{"dataset": "short read English sentences (LibriTTS-R)", "spec_augment": true, "win_length": 512, "depths": [4, 8, 4], "expansion": 4, "residual_init": "none", "lr_schedule": "cosine", "final_lr_fraction": 0, "warmup_steps": 160}
Rows from block 9 of a small sound classifier, named by matrix and row number. Rows with one number belong to one channel. Each number is 128 + 24 x the weight over its row's rms, rounded and kept within 0 to 255. All counts start at 0. Numbers have three digits each.
Before each channel's rows are labels from the 100 clips, of 14976, where the channel reaches its highest value: "strongest on" is what is common among them; "loudest band" is the band of the loudest frequency at the time of the peak. Only what is clearly more common there than usual is listed. The data: short read English sentences (LibriTTS-R). In brackets: how many of the 100.
# convs0: expand pointwise conv (model.blocks.9.convs.0.weight, 960x240x1, standardized in use), inputs 0-119
# convs1: depthwise width-3 conv (model.blocks.9.convs.1.weight, 960x1x3), a 3 kernel
# convs2: project pointwise conv (model.blocks.9.convs.2.weight, 240x960x1, standardized in use, transposed), outputs 0-119

strongest on: voice: male (73)
loudest band: 250 to 500 Hz (34)
convs0.635:124158097146098159113126114094080144152118149152152135137130121139131115148122104117118105120089088118120144102098120113156124149152164075099140103120088138125161109108143130175151099105118099159141083106113102155135124149162139124167142097124165116166144134150149157156118126120136120136104078153130084107114152148112142164153137124136094149106083136130131099
convs1.635:146095110
convs2.635:130095155156126136140145089122155034151116144162146144148105107119105138123117104135088092149137127122122129120126133140126116220097102105134140132141128105099148110094138154136144125144102123132033121116230101140152134130131116053147115109114125125129107112144159147070103130149154142150095114118112131118126140117147129111165125132104117143173116120097147103

strongest on: voice: male (95)
loudest band: 250 to 500 Hz (31)
convs0.32:099105084145089141113154120108101137135116140125147127107105105137103151129145122148138109164153080124128136116127108147088099139155130097137177103103149154131149127153111122143126077115114099155136099142128111185163120142152094107145160098134165109103138135148123093155150183150118181127123104153087087102073169139115158148157150111081101119115140148140109138
convs1.32:137095151
convs2.32:128086109148117140049156101119162000193113154169155120167102097155099138126133119142083095161112126101110127117122136143131109121095092096143147119143123100121116105090141159137153121145088118135139115133112092150162139115129106092147129106114127122125105109151137154164099132149167153133094105075102129117119150085147117106136129119093154135175114118089153097

strongest on: voice: male (93)
loudest band: 250 to 500 Hz (33)
convs0.309:119088121155112190119141107125106123127129164106171147115110085115118176152136133123173103175112129114118106085165130151121121129104159114095131121121084127127127100162139141126112116171127105137144060120106088140168163148161108121150145094161144102105121122142151086148136177119139138142116130133062125119099136147075179133188158100131102125124140139131120160
convs1.309:117113165
convs2.309:116080101165121139096146092119164066160218151173153109162104101107101139129099094128106195151122127136106127148122132140129112102090094094129155147143125100152104110131114153136149125151092119133075118118188092146161138130127109149147107103111124124129105109151151153142100134146166149130075108105103129117123147108148111108134141128104165145187118120130155086

strongest on: voice: male (76)
loudest band: 250 to 500 Hz (40)
convs0.209:154147089117106153129127112076101126140113148127134135157145105128092122122154134126150131181132132115136120111114100142148146135101121118138138121106129091117133155099133110118106114157147107157124101138124171153114146101115090120119134097166098113121110114150120150124105134148145159121133116132106078118083146141104153149166168126107129139105153107136116123
convs1.209:115165141
convs2.209:119095126148124135171146089123154142122144144159146145148106108093106139125110121130109097139135126158114129118126132114126110179096100105133121117141129104141201109105141056135143126144103126131017121139240101140152131117127116055146131107116127125128128112145134142135103127147154141093179113118111129117125140068148139109167134126101170121169118122134146105

strongest on: voice: male (96)
loudest band: 250 to 500 Hz (34)
convs0.504:135140152112156109076108143124134170170080111118122169125122125167140133148128097105110084137112129085095131135129146127139139180108126125108122069142132130137184110118137150141133136114141133131187134118060120107117141129121147061144112139118119135131113117133142120180122134140139111166072129116124120129149120156138106181111113144148076141148143113108141120
convs1.504:117107162
convs2.504:123113113141125128080138112125143167185110135153143148153113093166111141141097084127144100166149115091115115105152149170149130164137114117118158119131113138161158123124117158142150100120119125138182102083087122136145141117125103096128102097113127129108128124142153119140130154161132147161101119146111111115100154168146132192144138144139083125155133138089134134

strongest on: voice: female (90)
loudest band: 250 to 500 Hz (42)
convs0.17:143143153108154105166111145132148088120138103126098121119138150123148103120133126121116144130116162157150133134092099114142147082117101121169098181128107121134096147108157124132109162117142149099086151123167159103109136136111157167129109149126101096154113120102132168080121101102147099121162146107155155158159097099155104089107108150149169135139132123111141118
convs1.17:121169129
convs2.17:158121129083147108126098141149109163144113114116129142116133136176128116152130093104124103144162095112131093173146109151153165146118133122094183117106145124167149127122083190105123133118134145111162138105126137120124098170095136124137103146103164106089104148133148157127111140140129130164115137107126080137148128144110098076105178179172126095128152150077108129

strongest on: voice: female (89)
loudest band: 250 to 500 Hz (42)
convs0.352:132133153121153100170123137137152091105155101132098115128131156110153114113128148137112143119120168152153139131085106110134135087122096131177093172132096117130093136122149115144121159127130138095086159128173150113123145133119151168129125152117111105155119126098126171089119098098148107118167137107162161146156098103156101084100100140148170132142141127114150124
convs1.352:115167126
convs2.352:157148137113163093124098138164114151141112097127105127125155147159151100168136109087130126138143092117128087147153098142163151142129131129110156127089156141155137145123103157105109147103153158094150151114117157102109094164092154120120119138115167099090105157112143147134134136128121108147113148108145080156156108141107101079098166184164124098119166168103096133

strongest on: voice: male (100)
loudest band: 250 to 500 Hz (43)
convs0.436:153122114167119136136123145166155094123139149087097110169123133116137112141085143112109149122124143140136157137180156095071149111161071106163110134128096132156102102127130137105130111130133148135100137104145070130127161128144152148181107140133160136082087123105170163114154107104118118130148124134152121097083130100092127114125125132137148154141149174145127145
convs1.436:147140093
convs2.436:127098135152140110158100078114159158166102124179156126164091096083097155126110135126076094141127123156148138157130144141112150089087094095134134114153132095149138100111125113142154116132113140139158128124143108127155137122132108044149097108102132135130117099152140153117094134150155153171058108142112129104119141057147123124133141143141154148178119122113157099

strongest on: voice: female (91)
loudest band: 250 to 500 Hz (41)
convs0.312:139141148107148103168114144132151085115143103126100110118140152109150104116136142132114148118116164151148139136089098112142142092123097127172097178127104119132095147110153120134110157119136145097086154126170159107111136138109152166121115150127103095153114123100126166085122102101143106118168144109159158154153100101153107084103106143144171135134137123121143122
convs1.312:118168129
convs2.312:149154134119169085120112135164120139141122093128094127129154138140158098172136117088126127139144092127127084133149102138169145142136128127113144124082158139149135151124117149110110157094160169086141155120119142094105102150102152119113123137122169091097122164105133143127141132124124097143123154114150099164149102132106107084108154165155121107110172169105092138

strongest on: voice: female (89)
loudest band: 250 to 500 Hz (42)
convs0.619:138137145114142105164122141130150092115144110131107107120137150109152106122134138132111153133114170152154133121082104114142146086116097118178092174137090111128095140110156121140110151119132138100088154127162155115113150138114147160131112149129099096154110119101129173085117098100153109120176144111157156153147104097152109092104107137140169130130143126126141122
convs1.619:121169131
convs2.619:155127139102163101128101133155114138141113101122118136121143141157141104158140108102123116145151090119123087142149098147158162149127124126098156118099150135160141137123105155098114145109142149099154146112110147107118097160092149120126121171111165097084106156115137155134124138127130117152119142104138076148161118141107104069107172192164122078120165165088097132

strongest on: voice: male (96)
loudest band: 250 to 500 Hz (31)
convs0.677:116099089125116176113140109128138146129112160124170127139116082142109167122113140153165109165110097127125097097133151137137102130131133134135161114149115133132148128151104142145155101133111115130150076123127127147147158112127116120161118088157130142118118149186151120153111175137141166127124108163076079103101144145084162141169178084105125098123166156162095157
convs1.677:136098155
convs2.677:121093108140116138153148113119155020132114151166155116161101101080099140127118123132104103140125126130146128105123135139128114249095102099144138143144126103141180106120125130137149125146092123134137117133234098147158138123132108150144127104118126124127136108152133148097104149152162150106130108139103130115121148116151126124173100124137164144177115121137151119