config.yaml
input: "log_mel"
num_classes: 2
depths: [4, 8, 4]
widths: [192, 240, 296]
residual_init: "none"
learning_rate: 0.0039
beta1: 0.85
epochs: 40.3
weight_decay: 0.1
Rows from block 9 of a small sound classifier, named by matrix and row number. Rows with one number belong to one channel. Each number is 500 + 50 x the weight over its row's rms, rounded and kept within 0 to 999. All counts start at 0. Numbers have three digits each. After the name is the row's rms in percent of the matrix's.
After each channel's rows are labels from the 100 clips, of 14976, where the channel reaches its highest value: "strongest on" is what is common among them; "loudest" is the band of the loudest frequency at the time of the peak. Only what is clearly more common there than usual is listed. The data: short read English sentences (LibriTTS-R).
# convs0: expand pointwise conv (model.blocks.9.convs.0.weight, 960x240x1, standardized in use), inputs 120-239
# convs2: project pointwise conv (model.blocks.9.convs.2.weight, 240x960x1, standardized in use, transposed), outputs 120-239

convs0.455 107:480607472470500461439483406467527455601552550552513531437625470490575449480560463384398548555502511492444510505449459455381520448450558493456545567531560449493510533487494536540442482446535473487547491493447440566538534435468468474506477488509549495393490513546452479522485474474447530481563530495477536597529427453500472565409482573513417509403578467510563458
convs2.455 093:472555518530476498516586560459510484380524538483485628495591517526519507480509371426343505491532510498492547503505541570446462522492494415509600500481454522643526500473473458471551463510471517521520466422506514373498526513518525493436516477594441532536485495576490361469435467499502617495524509508509506524483465545494512501486469491517464654470467485507526594
strongest on: voice: male
loudest: 250 to 500 Hz

convs0.687 132:573543490499458590525420518532459590564434407441532597548558463539450546576444410499449544472590481506519548480519509537472536556403447444586530466555496530422525404530547415572553580526470523493444540421542508592459454516486542483588521537602454442444481441475544453541522528427525584577456450558468463515475543410434468483532485497468543588503467544521438416
convs2.687 138:541502500421508510404514497503531566493512428403412492591477597471441566475455515552534605472482565516499470428570536463523563484519435507558485430571475441517453427584566607493465543416516540422505556496391527495588453539520581437502567588493497428493465431498570533551501504574543498585465413440584429479544486512589423478536566503518490494496458561440451510
strongest on: voice: female
loudest: 250 to 500 Hz

convs0.389 077:544593484509529524516312493524471556543463446444505582546562473513443543543441399494446534480599506517530535481527458521477539520395452432555539457536507526399510448539539448578522552509469513521455542379498501628467450528499544474549462523626456455432493443481529449531531514469523570566448444509493468524498541357494476479529534518467541622494462523494443417
convs2.389 084:486476557441507517439566514448562535434489512435432486550492566429521509452520545567537573483444537513509401481504567538537489469546505304530534490540430480574540475556511515481501471466515529490505497510456557576548493539533524480427544503582504492501510506472512575515480481585580503547519458451581467389593443571565457434481545500552446470504446553447516541
strongest on: voice: female
loudest: 250 to 500 Hz

convs0.129 083:448468563416540575472573484545561469480543545540490454426482495485548412488578544464487414543467575556421472522450485451476545450516558498430479542448457424518453533500447574468450415477564566572483429560527482454453585456460471505535544415478536485518579468496452546441559452564457487444571571557534571522562448520461465532412401531557447435513570456516567502
convs2.129 087:471503469506503496505587513466518492501497544482496424493320502546532498497517454466446501513435492523533575517471473554433455512582496625513350504494506523652513496476485451537561460535521489531505456512514475507471523482435540483488512479559509523493509508500481324516441504501506449492541511508463511467485470392497508501470464539520496459541492489505544569
strongest on: voice: male
loudest: 250 to 500 Hz

convs0.162 097:430582469448484507427492420440532425543580513579469523432590569542527439490545440462464431500561533491501530505393459411494420503472625451471512500520495513461439505509497469528515529510573511549491479387509476508529565510530510456447512424531573549472533455595418458572460548412436549460522483482575503527515508494464458478478506533548506508443540398562593488
convs2.162 072:465497537479500505476649505428534512437470533455477523523571522506540497492535438468437533488574499541525486517443540584367442505539522425533550503521440514452573473512485470439559440520480530550493447425501551495490453507529519513462499459592506519500522528418498618524431485522545405507552506493481505414529479552519495467463472478523373598478486516490551561
strongest on: voice: female
loudest: 250 to 500 Hz

convs0.666 092:522626483473538497464450476490507554506496484450540610529615459525443532490452496510414550518581511506551527469538395522449558485473471468522607463578481543476542493550528477522505558477473532485472526471484444665498483537511545493556457563546480469442500443530536387546536438459488618555430434520469450579507541352529488532519553584440515650405458464508466381
convs2.666 075:473489572452514501451567503448594538467498532448450463544567552411528507445526549613553564504453532531512427487492560550517495485549523371520568508528432493549548488542506510464488464465510531495514489481466563536558518545517520485421561494612528497513510509491500542516470465568599500553544458460550471405593435518559454434466507484570433455509428561455539534
strongest on: voice: female
loudest: 250 to 500 Hz

convs0.507 183:574568481533450580506422504503474571593449422443517587551560476545448545566445384515455535467584458516544548480539518541470525552398447445579531451561482547387512425525551422581546575522477512489449550420552510588466447511483547500574492530591455434431506430477538444550517535426531564573447445561475461517479551416431475477548484487450551584516464541541437427
convs2.507 183:575501509405509518407511502526521590491494433403422502586476594472441558491449497529529564498491585511495486444580528459512578491511433503570487410553486401511449441545577583501475571431516522428503551494421544491546452519521597415513545579499500403507450431498544517515512521548539512583449403442532420486531493505567413472548559501520508492498466591437442502
strongest on: voice: female
loudest: 250 to 500 Hz