config = dict(
    n_mels=40,
    targets=['voice'],
    kernel_size=3,
    lr_schedule='cosine',
    warmup_steps=160,
)
Rows from block 13 of a small sound classifier, named by matrix and row number. Rows with one number belong to one channel. Each number is 128 + 32 x the weight over its row's rms, rounded and kept within 0 to 255. All counts start at 0. Numbers have three digits each.
After each channel's rows are labels from the 100 clips, of 14976, where the channel reaches its highest value: "top examples" is what is common among them. Only what is clearly more common there than usual is listed. The data: short read English sentences (LibriTTS-R).
# convs0: expand pointwise conv (model.blocks.13.convs.0.weight, 1184x296x1, standardized in use), inputs 148-221
# convs2: project pointwise conv (model.blocks.13.convs.2.weight, 296x1184x1, standardized in use, transposed), outputs 148-221

convs0.629:124181159195181184131183113122178139176125181143184153168151177123129119131116171100160127117153179188221123208104122049101128160178134133024127135098123117130157134103128105131130130108113121152092107154128210205115131106
convs2.629:084086085123098089157097102105119102096100079100085086078130130109083087147099081109126095079084099077099093086151151168176120098076105106156162103155111131109073105124168107144130124144152150064154147100130090080217123182
top examples: voice: female

convs0.704:131104101128122089117098083151128131124079128114099106109059134106059129176126131160105091126123120125128122120124128130178187134141128134122189134125093190068126128087106181091067071135123124136131179129139124124188170136
convs2.704:000079083106072076080082090091104098087089087098079086076115113094077130103017087102110086109084098084097088086136142118116123118151119113137125117138154141095146110128156108126158137102148142078134125118159135121158104115
top examples: voice: female

convs0.520:101154115148091151132106159172129148143137149159126152156116136081075098089108142128109084091132164148139156141095091113138194151125154167088105155083091091163129153110187181129176073180103105143103193173141182145180077101
convs2.520:145089076113094085081095095095114092100092087093079083074121126098074209102174089104113086120089094081092089083142137141097128119080118122142092114141131125135108114133126109142141105104147136151140125118098105128109122171
top examples: voice: female

convs0.762:129127065129123131148105085095126111109172121125113064102142098095123122157136118150111109121126127129112102116143135128110136115043127116161119129131158089123083118150132095134112157162136145143133097103125030035128165133
convs2.762:146119069125126127142125112116130099123095090103090086068130136117070145149150093128125088181100102084099093094143140181125094111049113118142176112140145127135094117106121125143130126137141138100144122113103097092140139205
top examples: voice: male

convs0.545:091138189184171148140175112146124154150119139162126117157148186073101098161107134102166192089146139144150122171075090067160184150128161165078129155099128141127149151087144084121092086131093100151093094160082154156083100117
convs2.545:145089081113099088088096099098114096100095087097083085079119122101080180104000090108114090174090097084096092087143140152133094114064115118143179113142120113144063112094158124174096074153148138050143075115092115089135121110
top examples: voice: female

convs0.689:125138078134098095191124118161133135126184128126102158131180089149083122186129133175157166122135135137125104134132127122086172137141128137149184130124178154074136130175144078180085078184121127128118078138171130134104141179
convs2.689:000094092111087097091090099101109102093100097102092095088116117102088000106025099107112095120095101094100099093136144114109145121093117112138117116136104109135129109131138151165153135129149143162135135122130145142169126105
top examples: voice: female

convs0.481:122074070101062076148110102090118127102103111113117130092098104087071121145121120103071070129112114123121108101122122131174179122067126135135105137127125086166136131182172076088077077086121129134126179127091133130097176120
convs2.481:150080087109077079083090094095107103092090086104083090082116114098083153102140085104112092000086104087103088090140134134178117114118126121141203122137107122142067117145153153147157108097142135103135106118104093092120113190
top examples: voice: female

convs0.645:177106131097110105128114134131121052115130110075096123118129110131130167128183114131130131188110112111074131089173186159129130083121068069171130078174128129128117061129130129128128128129198197119175129082130098100130128139
convs2.645:121158121188187132070204161161208106188132126130129124105197211163106097141153122161192154145154172121133156131148156166133099100100101105158137103154110127157102103133169132129108161080156153097151140102116108100139112147
top examples: voice: male

convs0.522:111119172141127158113180092100132137155119163156122100132102192078106098169105155150151106112147159168161121137085087109084087173157162152084164167106085138108152152175103086085193155138101095145085170145087163145162180114
convs2.522:102085074112096081082097098096113093099090082094078079070118121100070189100120084105111085126086093077092087083144141159119101112162113118145185111144140098149049112127152074162100110146149139111143061114095116120105134179
top examples: voice: female

convs0.198:094126153130136127066131100092125132146065170127140134165108122088110104079110164076124101110174145133148076123093115057150150161149153146093087149115129129111160154131147146122102114129104106153114129178130147233137130044
convs2.198:022116106096112106081098104105103093099098121094115112113099103100110009111061112112098091004111093121093117115159169146161121098099091087155164094159111135133152091137134128159148113169161169153159159096149112090152113161
top examples: voice: female

convs0.37:217144147143144144126148149141149113147134146138142148149145146141149219127206146136146145212145146146137137141170189151127128082116065059167130074168127127128117053128127128128127127127201197120169127078127098097128127139
convs2.37:199119070141138100205151143139180096163127104088094101062165165138043191156182109135155125166120120095089115101151148169143124113071112112146163103147168073118092112085175071134153125134145150085144089102113101099197138183
top examples: voice: male

convs0.191:122121073151109108140129073125154139143149134139139140135203183075129114127113139091089070112121130146138115130122112116188055147142140140122163139109180163192126142189077128115198075097115118130121071140065145126116087136
convs2.191:104088086112085091088092099099112099089097091097086089080117118102082171117001092109113091000090097087095095089140142115124104117122117115140089115139097140114145113150133105090097139108145141153138160116135142140195115137
top examples: voice: female

convs0.659:204100128087105098125110132129117109111127105062087119114126104129127189125176109128127128199105107106061128077173188159126127074117056093171128070174125126125113103126127126125126126126175200115175126074127093095127125137
convs2.659:164125094155158116097159138135190102162123111099110106082173190132059156125143111129160125161125152103101107108158149175159186100039103108153184103151136129104061107104172120156163119211150152082155115099174094101169126190
top examples: voice: male

convs0.707:158100129089106099128105133130117106112129103069088119115127105130128159128159110130128129161106106103069130080174189160128129079120059066172130075175128129128117068128129128128128128128200199119176128079129097098129128139
convs2.707:158130122160160108177179160148180101163140118117117125107176177146114131140151114152176151155130158120118140124160168149127074100113096091164137098160105109187118088136119150126093175064168165127158162100128106109078110139
top examples: voice: female

convs0.452:127103061101103116102086095092099129104106108118093099103057107097061130180130113108054074130108087116115123105124127123092170134068128128129207129129090086152064133076189143181089174188135128128125075132155119129167179182
convs2.452:132067075100065066077082084085098104088080073103070078074105103089076080091145070094099084163077101075101077082137135149172124115124125121139200122137127150130069118114142135161119144115141135070132113120110124125116103114
top examples: voice: female

convs0.277:106128051135113083117127080140132148096173126112095132115073118076114111113118102112111142116112100099116092115110125115097081130149135142105135152102192174105150154082166094126175167184122116146124170153148121126090186112
convs2.277:196090086114104093093102103104114100105099091100088090084117120105085000105012093107113093128094099088099096093141137150146111112133117122142110115140150145143145118132136134121120139131140135160142157116122122105195102119
top examples: voice: female

convs0.305:129137160142093135177156155092165133141110138141146148166096153130156131118129160108127170121145155145132159149124130140083078133152130133118088133120087089068072128180091175178075079160132129069136175127173122123192178111
convs2.305:149060057091050056073068072063088112076077068096062061063085082068064135074073061074082066106069088067097063071137135136115131118096122121140143119138150146107107121123106139127142133132136136112136125116136105120116154133
top examples: voice: female

convs0.347:149114128116112115125116137129125119120130117113113123124126115129129224125209121128127128219116119116114129115184205165126127062115114049155128114186125126125111044126127126125125125125205173114187126063127085088127125139
convs2.347:117111103153125091073133145125182111155106109102112107076175148138054116059133122132159126093122162115105113093146147169111144106108108110155153109154090153118103111144207145111130163113146144086152144106166106095157126140
top examples: voice: male

convs0.243:190103128098108103127110132130116070111129106092098119113127107130126191127185109130127128190106108107090130095173186159128129082119067067171130077173128128127116060128129128128128128128198196118175128081129097098129128139
convs2.243:171122081140137109180144140136178094160111103092098111073165160136054177120171115131155124198119127100093103103152148164181150104070104107150182104153148111133062109111164061180152120175151147084151109105095098087230149188
top examples: voice: male

convs0.748:146062121063158078133075150117096122114154125111062072143134135139095142144145147154081150148120102102139187060147142130120181117135112118155122102148077119126091107154180096138149087150157151105153139102123088121141096114
convs2.748:102105066135126115156125110113143099135097093103094082061133152113064206132165102118129105203110111077104086105141138170171158110054114119143137113140094119116130116092203081155138140165144140130145098113120088080172164170
top examples: voice: male

convs0.92:129104136099131097116112131098124122126186127132119085111068049096066134195131111172134154127126122116117182131129128130071092137149133127119119133134092185062133128105193067185127071076122135146135195135093131143101075114
convs2.92:185087087112085090088090099098110100093097093101087091082118118101083176104000094106113091085092100089100095091137142150108119116151116113136198115139143125101131112149129117104111148101145142060137154115170111131129163182
top examples: voice: female

convs0.118:116195146198187125083188121124172126186085146133145183181161180151124111130111188126168157113168178197130107212084116054129148139184139147040098138114103115124189146101135141103127128102116123146112129202133199200133125101
convs2.118:114123122097117122142107103108103096114107134097126126130093098093128125108076135112090111201119100131097119121167175135135124093162089080166087087167100092159164085144099165110122129122168175116164185090174106138093109083
top examples: voice: female

convs0.97:102175128176170154129144118126160156146128148180185135140129167126150100130083145127148147090148148147159127173071079085129129168136154161074128196063151129129140161129128133129129129110097097138074129190129163164129129109
convs2.97:124088077115106078072110089103122082114073087086083083082123127107078163099151090110116092200093098082086086081142140151079171120167119117142177114141165180123147111106131134157168154172147142144136096118211129095146106184
top examples: voice: female

convs0.610:110170127181161202131208103095176139171101173151142197179115194097141113112103172125126161111178167166167124204113102064129132155163156152096078156107158129131163139130128112138153131098103115148105106154098169162088105096
convs2.610:038082082116095086159089101100112099082134075096080083074126123105080148147103076113121090102079094077094092082159158149185145096069099100161128098159124133128126099132164128099149107141156155066159149096150089077199140177
top examples: voice: female

convs0.179:130095142092138088157098129127110125121118124126117087131072124168147123106126125198158168128114117125115182129121120119197191130104136130126206124120074189135121136113180077169067149097126129134126081138188120123200180147
convs2.179:000091091113089096091093102102113102092100095101090094085118119104088087106033095109114094166092101092100099092138142128182111121156118115137105117138123115132121113121168143115110130136144140123136145119161133098195134176
top examples: voice: female

convs0.353:065157148154155159129153141144161139149138148138153147138153155148125089128064145150148125058149151148143140155100068131128158167139183196122126168116104152109103197147147103106096144128111098104086159165150146139154115150
convs2.353:167136129105135125122130126122115100127126147107135136133096106100132155101166131101091119171137108148108130135166167171130135096128085085160104088167115139163097094145122134139112148128157173144167113088118083099081161128
top examples: voice: female

convs0.255:195107126106112109126111130129116080112129108101106119115126111129124196127187111129126127192108110109099130104172186159127129080118065066171129075173126128126115058128129127126127127127198196117175127079129096097129126139
convs2.255:169141090146150117169153140141188090175109113094107117069169173139044155118179129133157128175133126106094108112158146175148092102052109109154175102150165090136077111093166054134138125167149149074152080104129094094211197189
top examples: voice: male

convs0.199:112144097189195125095169091131133139136122171133190135140182185167121116102109152060189159107180161177144121140095105082129155162167148152103152149113078164128132150077168189089192084163108107149111067155172147192074080093
convs2.199:112087079109091083079093097098111093090091086092082084073116117101074190099122087106110088000085093082091089083144146124123108119146116111143112112143131125113156109141130115099121151111148144176139130113100138134122152097
top examples: voice: female

convs0.338:193104129094108103127112133130119091113129108086094122116127108130128194127182112129129129189109110110086130087172186159128128081119067067171129076173127128127116058128129128127127127128198196118174128080128097098129127139
convs2.338:171113119157124131079115145127171092147124096093122107083180173142059111111134126136170142141108141095095130086157154156115137102091103103154117101151121135163126106172151169096093217056153152110156189103130099103128135170
top examples: voice: male

convs0.742:124067063150140126117150098095136087114143118099078062109086126126143136153120097182054168134115100110078102114144152139173182114135118112149114124136106166103111103175083181153178078185153145092129151122148111107112187133
convs2.742:193084059123116070088112103105128093118088073095072066054123136105059184103170077108119086141088094064093078082144138183115142104124113120146170111144144112150113115136153079154134127134144140043150120112078088094138111178
top examples: voice: male

convs0.60:124132088201127143092183066096132103106116110126133126139123157071143101133114135158141109104113140122134147133114123125127070144158135144126085127105117065105125125165066144177185105076111127142125077151087152125151173129
convs2.60:195089072116112081083111101102125094114091084093082079070122130104071200101000088109115086222094092077092086090141138176084125109110115121144100114141158118115059116093174122103175151139142137175143118115082095121157122115
top examples: voice: female

convs0.759:130101177075157133138148169091100109105161114110096126112173122087150139182146129178117109134099098126104138115154140149179149122111123111152158105138115159103131108066114056184100180066151143106143093113155105128103162155
convs2.759:001102074120117082126118106106130097120094087098086081071124135107073192104179091112119096169099099079097088095142136180110094112047114121143139115143114087137139118142173082101130124135139137119145126116116104086122174126
top examples: voice: female

convs0.595:119104077083079082104074111107116127111163113104120087076087107087133123100118080142102072122091113111125121118125121133193169132123131132121185127124081161147139134179188176169074098179123127125122179132092126125116078161
convs2.595:122076074094062071067074082084090094077079077094078080075102101088073123091121077095094079105073094077092078080149152141125159104132104103153114104149125138126132103136110148123135119113152151108149130107155107118099109124
top examples: voice: female

convs0.10:220146148146146146126150151142152122150135148141144151151146148142151222126208149137148146214148148149140138144169189149127128083116066059166130075168128127128117054128127127128128127127200196120169127079127099098128128139
convs2.10:196123076142144115210160144140177091161148106094101102066163166138047174165198110138155127195122121097095131108153142155144124111082112111155178103150150095135101112078179064154129134163148146077144107106107094099206178177
top examples: voice: male

convs0.252:139122101110154168146162091104128106118077120177118123163127118106112129090135131095115110124120127134110136172033120025095094126202143128116095141123110116126217120159089159152098146104121118120104108229111122214077103054
convs2.252:021092088116108094094110108107120102111100092102090092084120124108086187106149094111116096173097101089101097096141132143146102113062120125141127117139169109117143121134114125114157153171139132084141103115089105087122160196
top examples: voice: female

convs0.108:124085137110097104145092154148134137121151079125087114133136096144136126145133128149142144124133084083117152089201121199127136043098134133124139114123117132119092135137142128122123124125121127094228126050138131136140120159
convs2.108:164070073112081065072090083087114088099082081088072076080116119092076101093116079099110077132083096077087071075146142162121144114055118113144157111146137161127135107149100147125140125138150145140143141109122110110138119136
top examples: voice: female

convs0.703:084173131165166175131160116125147128154111149179159157156139171123128091141099164127139131063165158158194126149061113084129126204143149156059124199054131138134155145129126129123111116124105097149060130143126176174126132110
convs2.703:136135138089122136135110128127097105120129139107136136145084087128139124122117139127083129156138108141108134132174169168114148085125086086175196084174133145140052091126090118118140113171162172121173117078112076089103153149
top examples: voice: female

convs0.652:163097130109103103127108137131117118108134099105114120113127105131129151127145106130129130154096106102108130100148218173127128054116096117193129048196127128126110105128129128127127127127149235113146127054128080084129127142
convs2.652:113125093153155094096161149136187107173120111107108111081175175138059119125115121133169136151129158107108141113146145139125113116127112113144122116145092162114131113154192158100134153110146142138140154118149111117176101158
top examples: voice: male

convs0.644:081157150172166159140163124140162121165127170169173159160148166149155101142063167146153150112166168167149126170071112085128121199141157128065125206066142117144157143128110128139129129128105119153059128135115173169109145113
convs2.644:134131137092129134113112130122095107112126144111139138138083087119140130104155136121082125126135109142111133137168164171120139098088090089163122091167138137137139092141089129163131129126162169103165121086110087102101150120
top examples: voice: female

convs0.577:112169091187127159127149102143146137146126141166184137137182155086133103118108142158121123097161150155174119180108096076086071173147150168102089173098102136170162161159077151118169154160096102145070137183100174160130114107
convs2.577:164129097117123133094118101108122099123099111101111107098125129112091156112204112118119099000113102101102107111136131170143087122137122125134106120133109081118046119172174099186156099128141133141136066124165109124195195103
top examples: voice: female

convs0.406:238160165158159160125166168155169130167142165152157168169161162154168240125222166145163161230164164164151147157160178140127137091114075064157136083159119132120116062131134130119121120123188185116159127087134105104137119137
convs2.406:178105067133123077204135136130168088152151094085086093059158152131048176159185100132149121184109114086084098092147142155152132108067111114150144109153132086124094111089187082124146127143144148095151090108135093091215142187
top examples: voice: male

convs0.409:108134141138106094119084197188118170152146113140098117142112133125127120198126149177162164109142136140127153096115105117084106140142151154115092152119065185069140136177105160084084086179107113126120078147124137134137067101
convs2.409:164098076121118084086120106107131096122094092096090083075125135109075138104162093111120098181102098083096090098137133150113083114152121124136107120137156142126154120130134110134126145139139134171136149122138109096135121172
top examples: voice: female

convs0.524:120148128205189167097194094118155131146082172146180140154114149127112113085112165100145114112168151179208095197124125033128096156149152132042092132095129102141180146141118128152108130134109116139089104138101209147101154095
convs2.524:182094079107111089079108102099108093109091097095091091082108113097078199098125105101104086185102091090094091095145139123089083106137113118144082111145148072082174114146159133101152155103145139115146169115122106120099148088
top examples: voice: female

convs0.448:126202162126192189074176096121191135172078168129155197172165199099174120131123188146128108112134200184156122235095110057096128145178139140117079157109104147166185134097144156093111101150113121140111099134131151155117142063
convs2.448:007089089113098090143095110105113101091124085099087091083120120108086000141105085109116095034086099085098097089151157165121126102079105101153169102154132123132081100118138113106154084107156154072152129101154096092132091139
top examples: voice: female

convs0.81:111158196120110188102109127082147144139121169133143134167171147156182118145112164077101074117169174133146130140097112116173174154143139154105126142094103185080147144175129070166077106155109105159114070144176143143085061111
convs2.81:129086079107085085079084094095107093087091087093082084073117116097074180099102088103111085000084093082092089083144150151144108116168108106145100107143117149157166104145086104134113101158154148176143143110146126101135134120
top examples: voice: female

convs0.57:107107111192120152144132069162145106109118128120130139136192093069107111077109132177065134122117125121127096115118115108157059153114131136132100131106096171198164141071171175131196120081124115144101150146051145138159090149
convs2.57:154100083120118092094116106108127101120099095102093089083124131109083109108212098115119095083102101089101095099137135172106078119055119122136210118135133087072115118142171153133120152214140135093138068120153103118147189204
top examples: voice: female

convs0.647:114199166203189124132145138124183135179126181221205189162154188124158122091117173097165113112186187141217092208093106042130148139178143148111083142104104141156156141102094148100143149131112110152096097137134221156099132100
convs2.647:127082082123098086160098103107118098092123076096082084073130130109078102148114078110126094095079095074094091082156154175134151094093102103162145101157120142114089103123175134145145128119154152057157152097135091081205123188
top examples: voice: female

convs0.14:069109117100109107090106119101120124129089121103107121129105107099116079091050131092110108092118122119108096107070083127133138181153189147075121196135113137124152142137142133117126125125101081139071133190141170173136114104
convs2.14:156126128122120168255124135122090146096229109145117122108112109124126173255188098169112128142104122107145144133136145106112152119136116103130105114136130114142145123117104133129127163099126139137128141114089147158102108146
top examples: voice: male

convs0.261:106128128210118206144191080074151118130161151170127128133193121130157129155101124098100196100140153127162100131111103124119142139165152150095123161110108035118162129063115074125144085177099118134118088139057133141070095140
convs2.261:198088080114106088088105102103118097107095086097084085076119123104078161103222089109114090141092096082096092090144138142102080109151114120146150113143087128153155117098127163091140091171141136059145092114113115118149092092
top examples: voice: female

convs0.96:109140128167181169132188115122156151168112158132130190179076125071172113150109177150114191106172146153150119127101112109161071146172156145109097152090121181158152148093129171138172087070104113156110149163101174164152079093
convs2.96:131080076106086079076085092094106090084088081090077081070115115098072000098104082102108084105080090078088086080147153125157095114171106103149091104149126129103111101139123115138122135136156153165148128106142137131150126149
top examples: voice: female

convs0.443:249170167170168169123173168154173138172138172166169171174163170154169250124230171143165163237172171172165145169154172135127133096112080069151133088152123127124119068128129127123124123125181178121153127092129110107130123134
convs2.443:179124086139136090221151139141177104162174110091096104068161161137053183181212114147152126198124118098092142103144141149127088113107120120149126113146125119108110121088192096122139151171142140090142107118145110115180115156
top examples: voice: male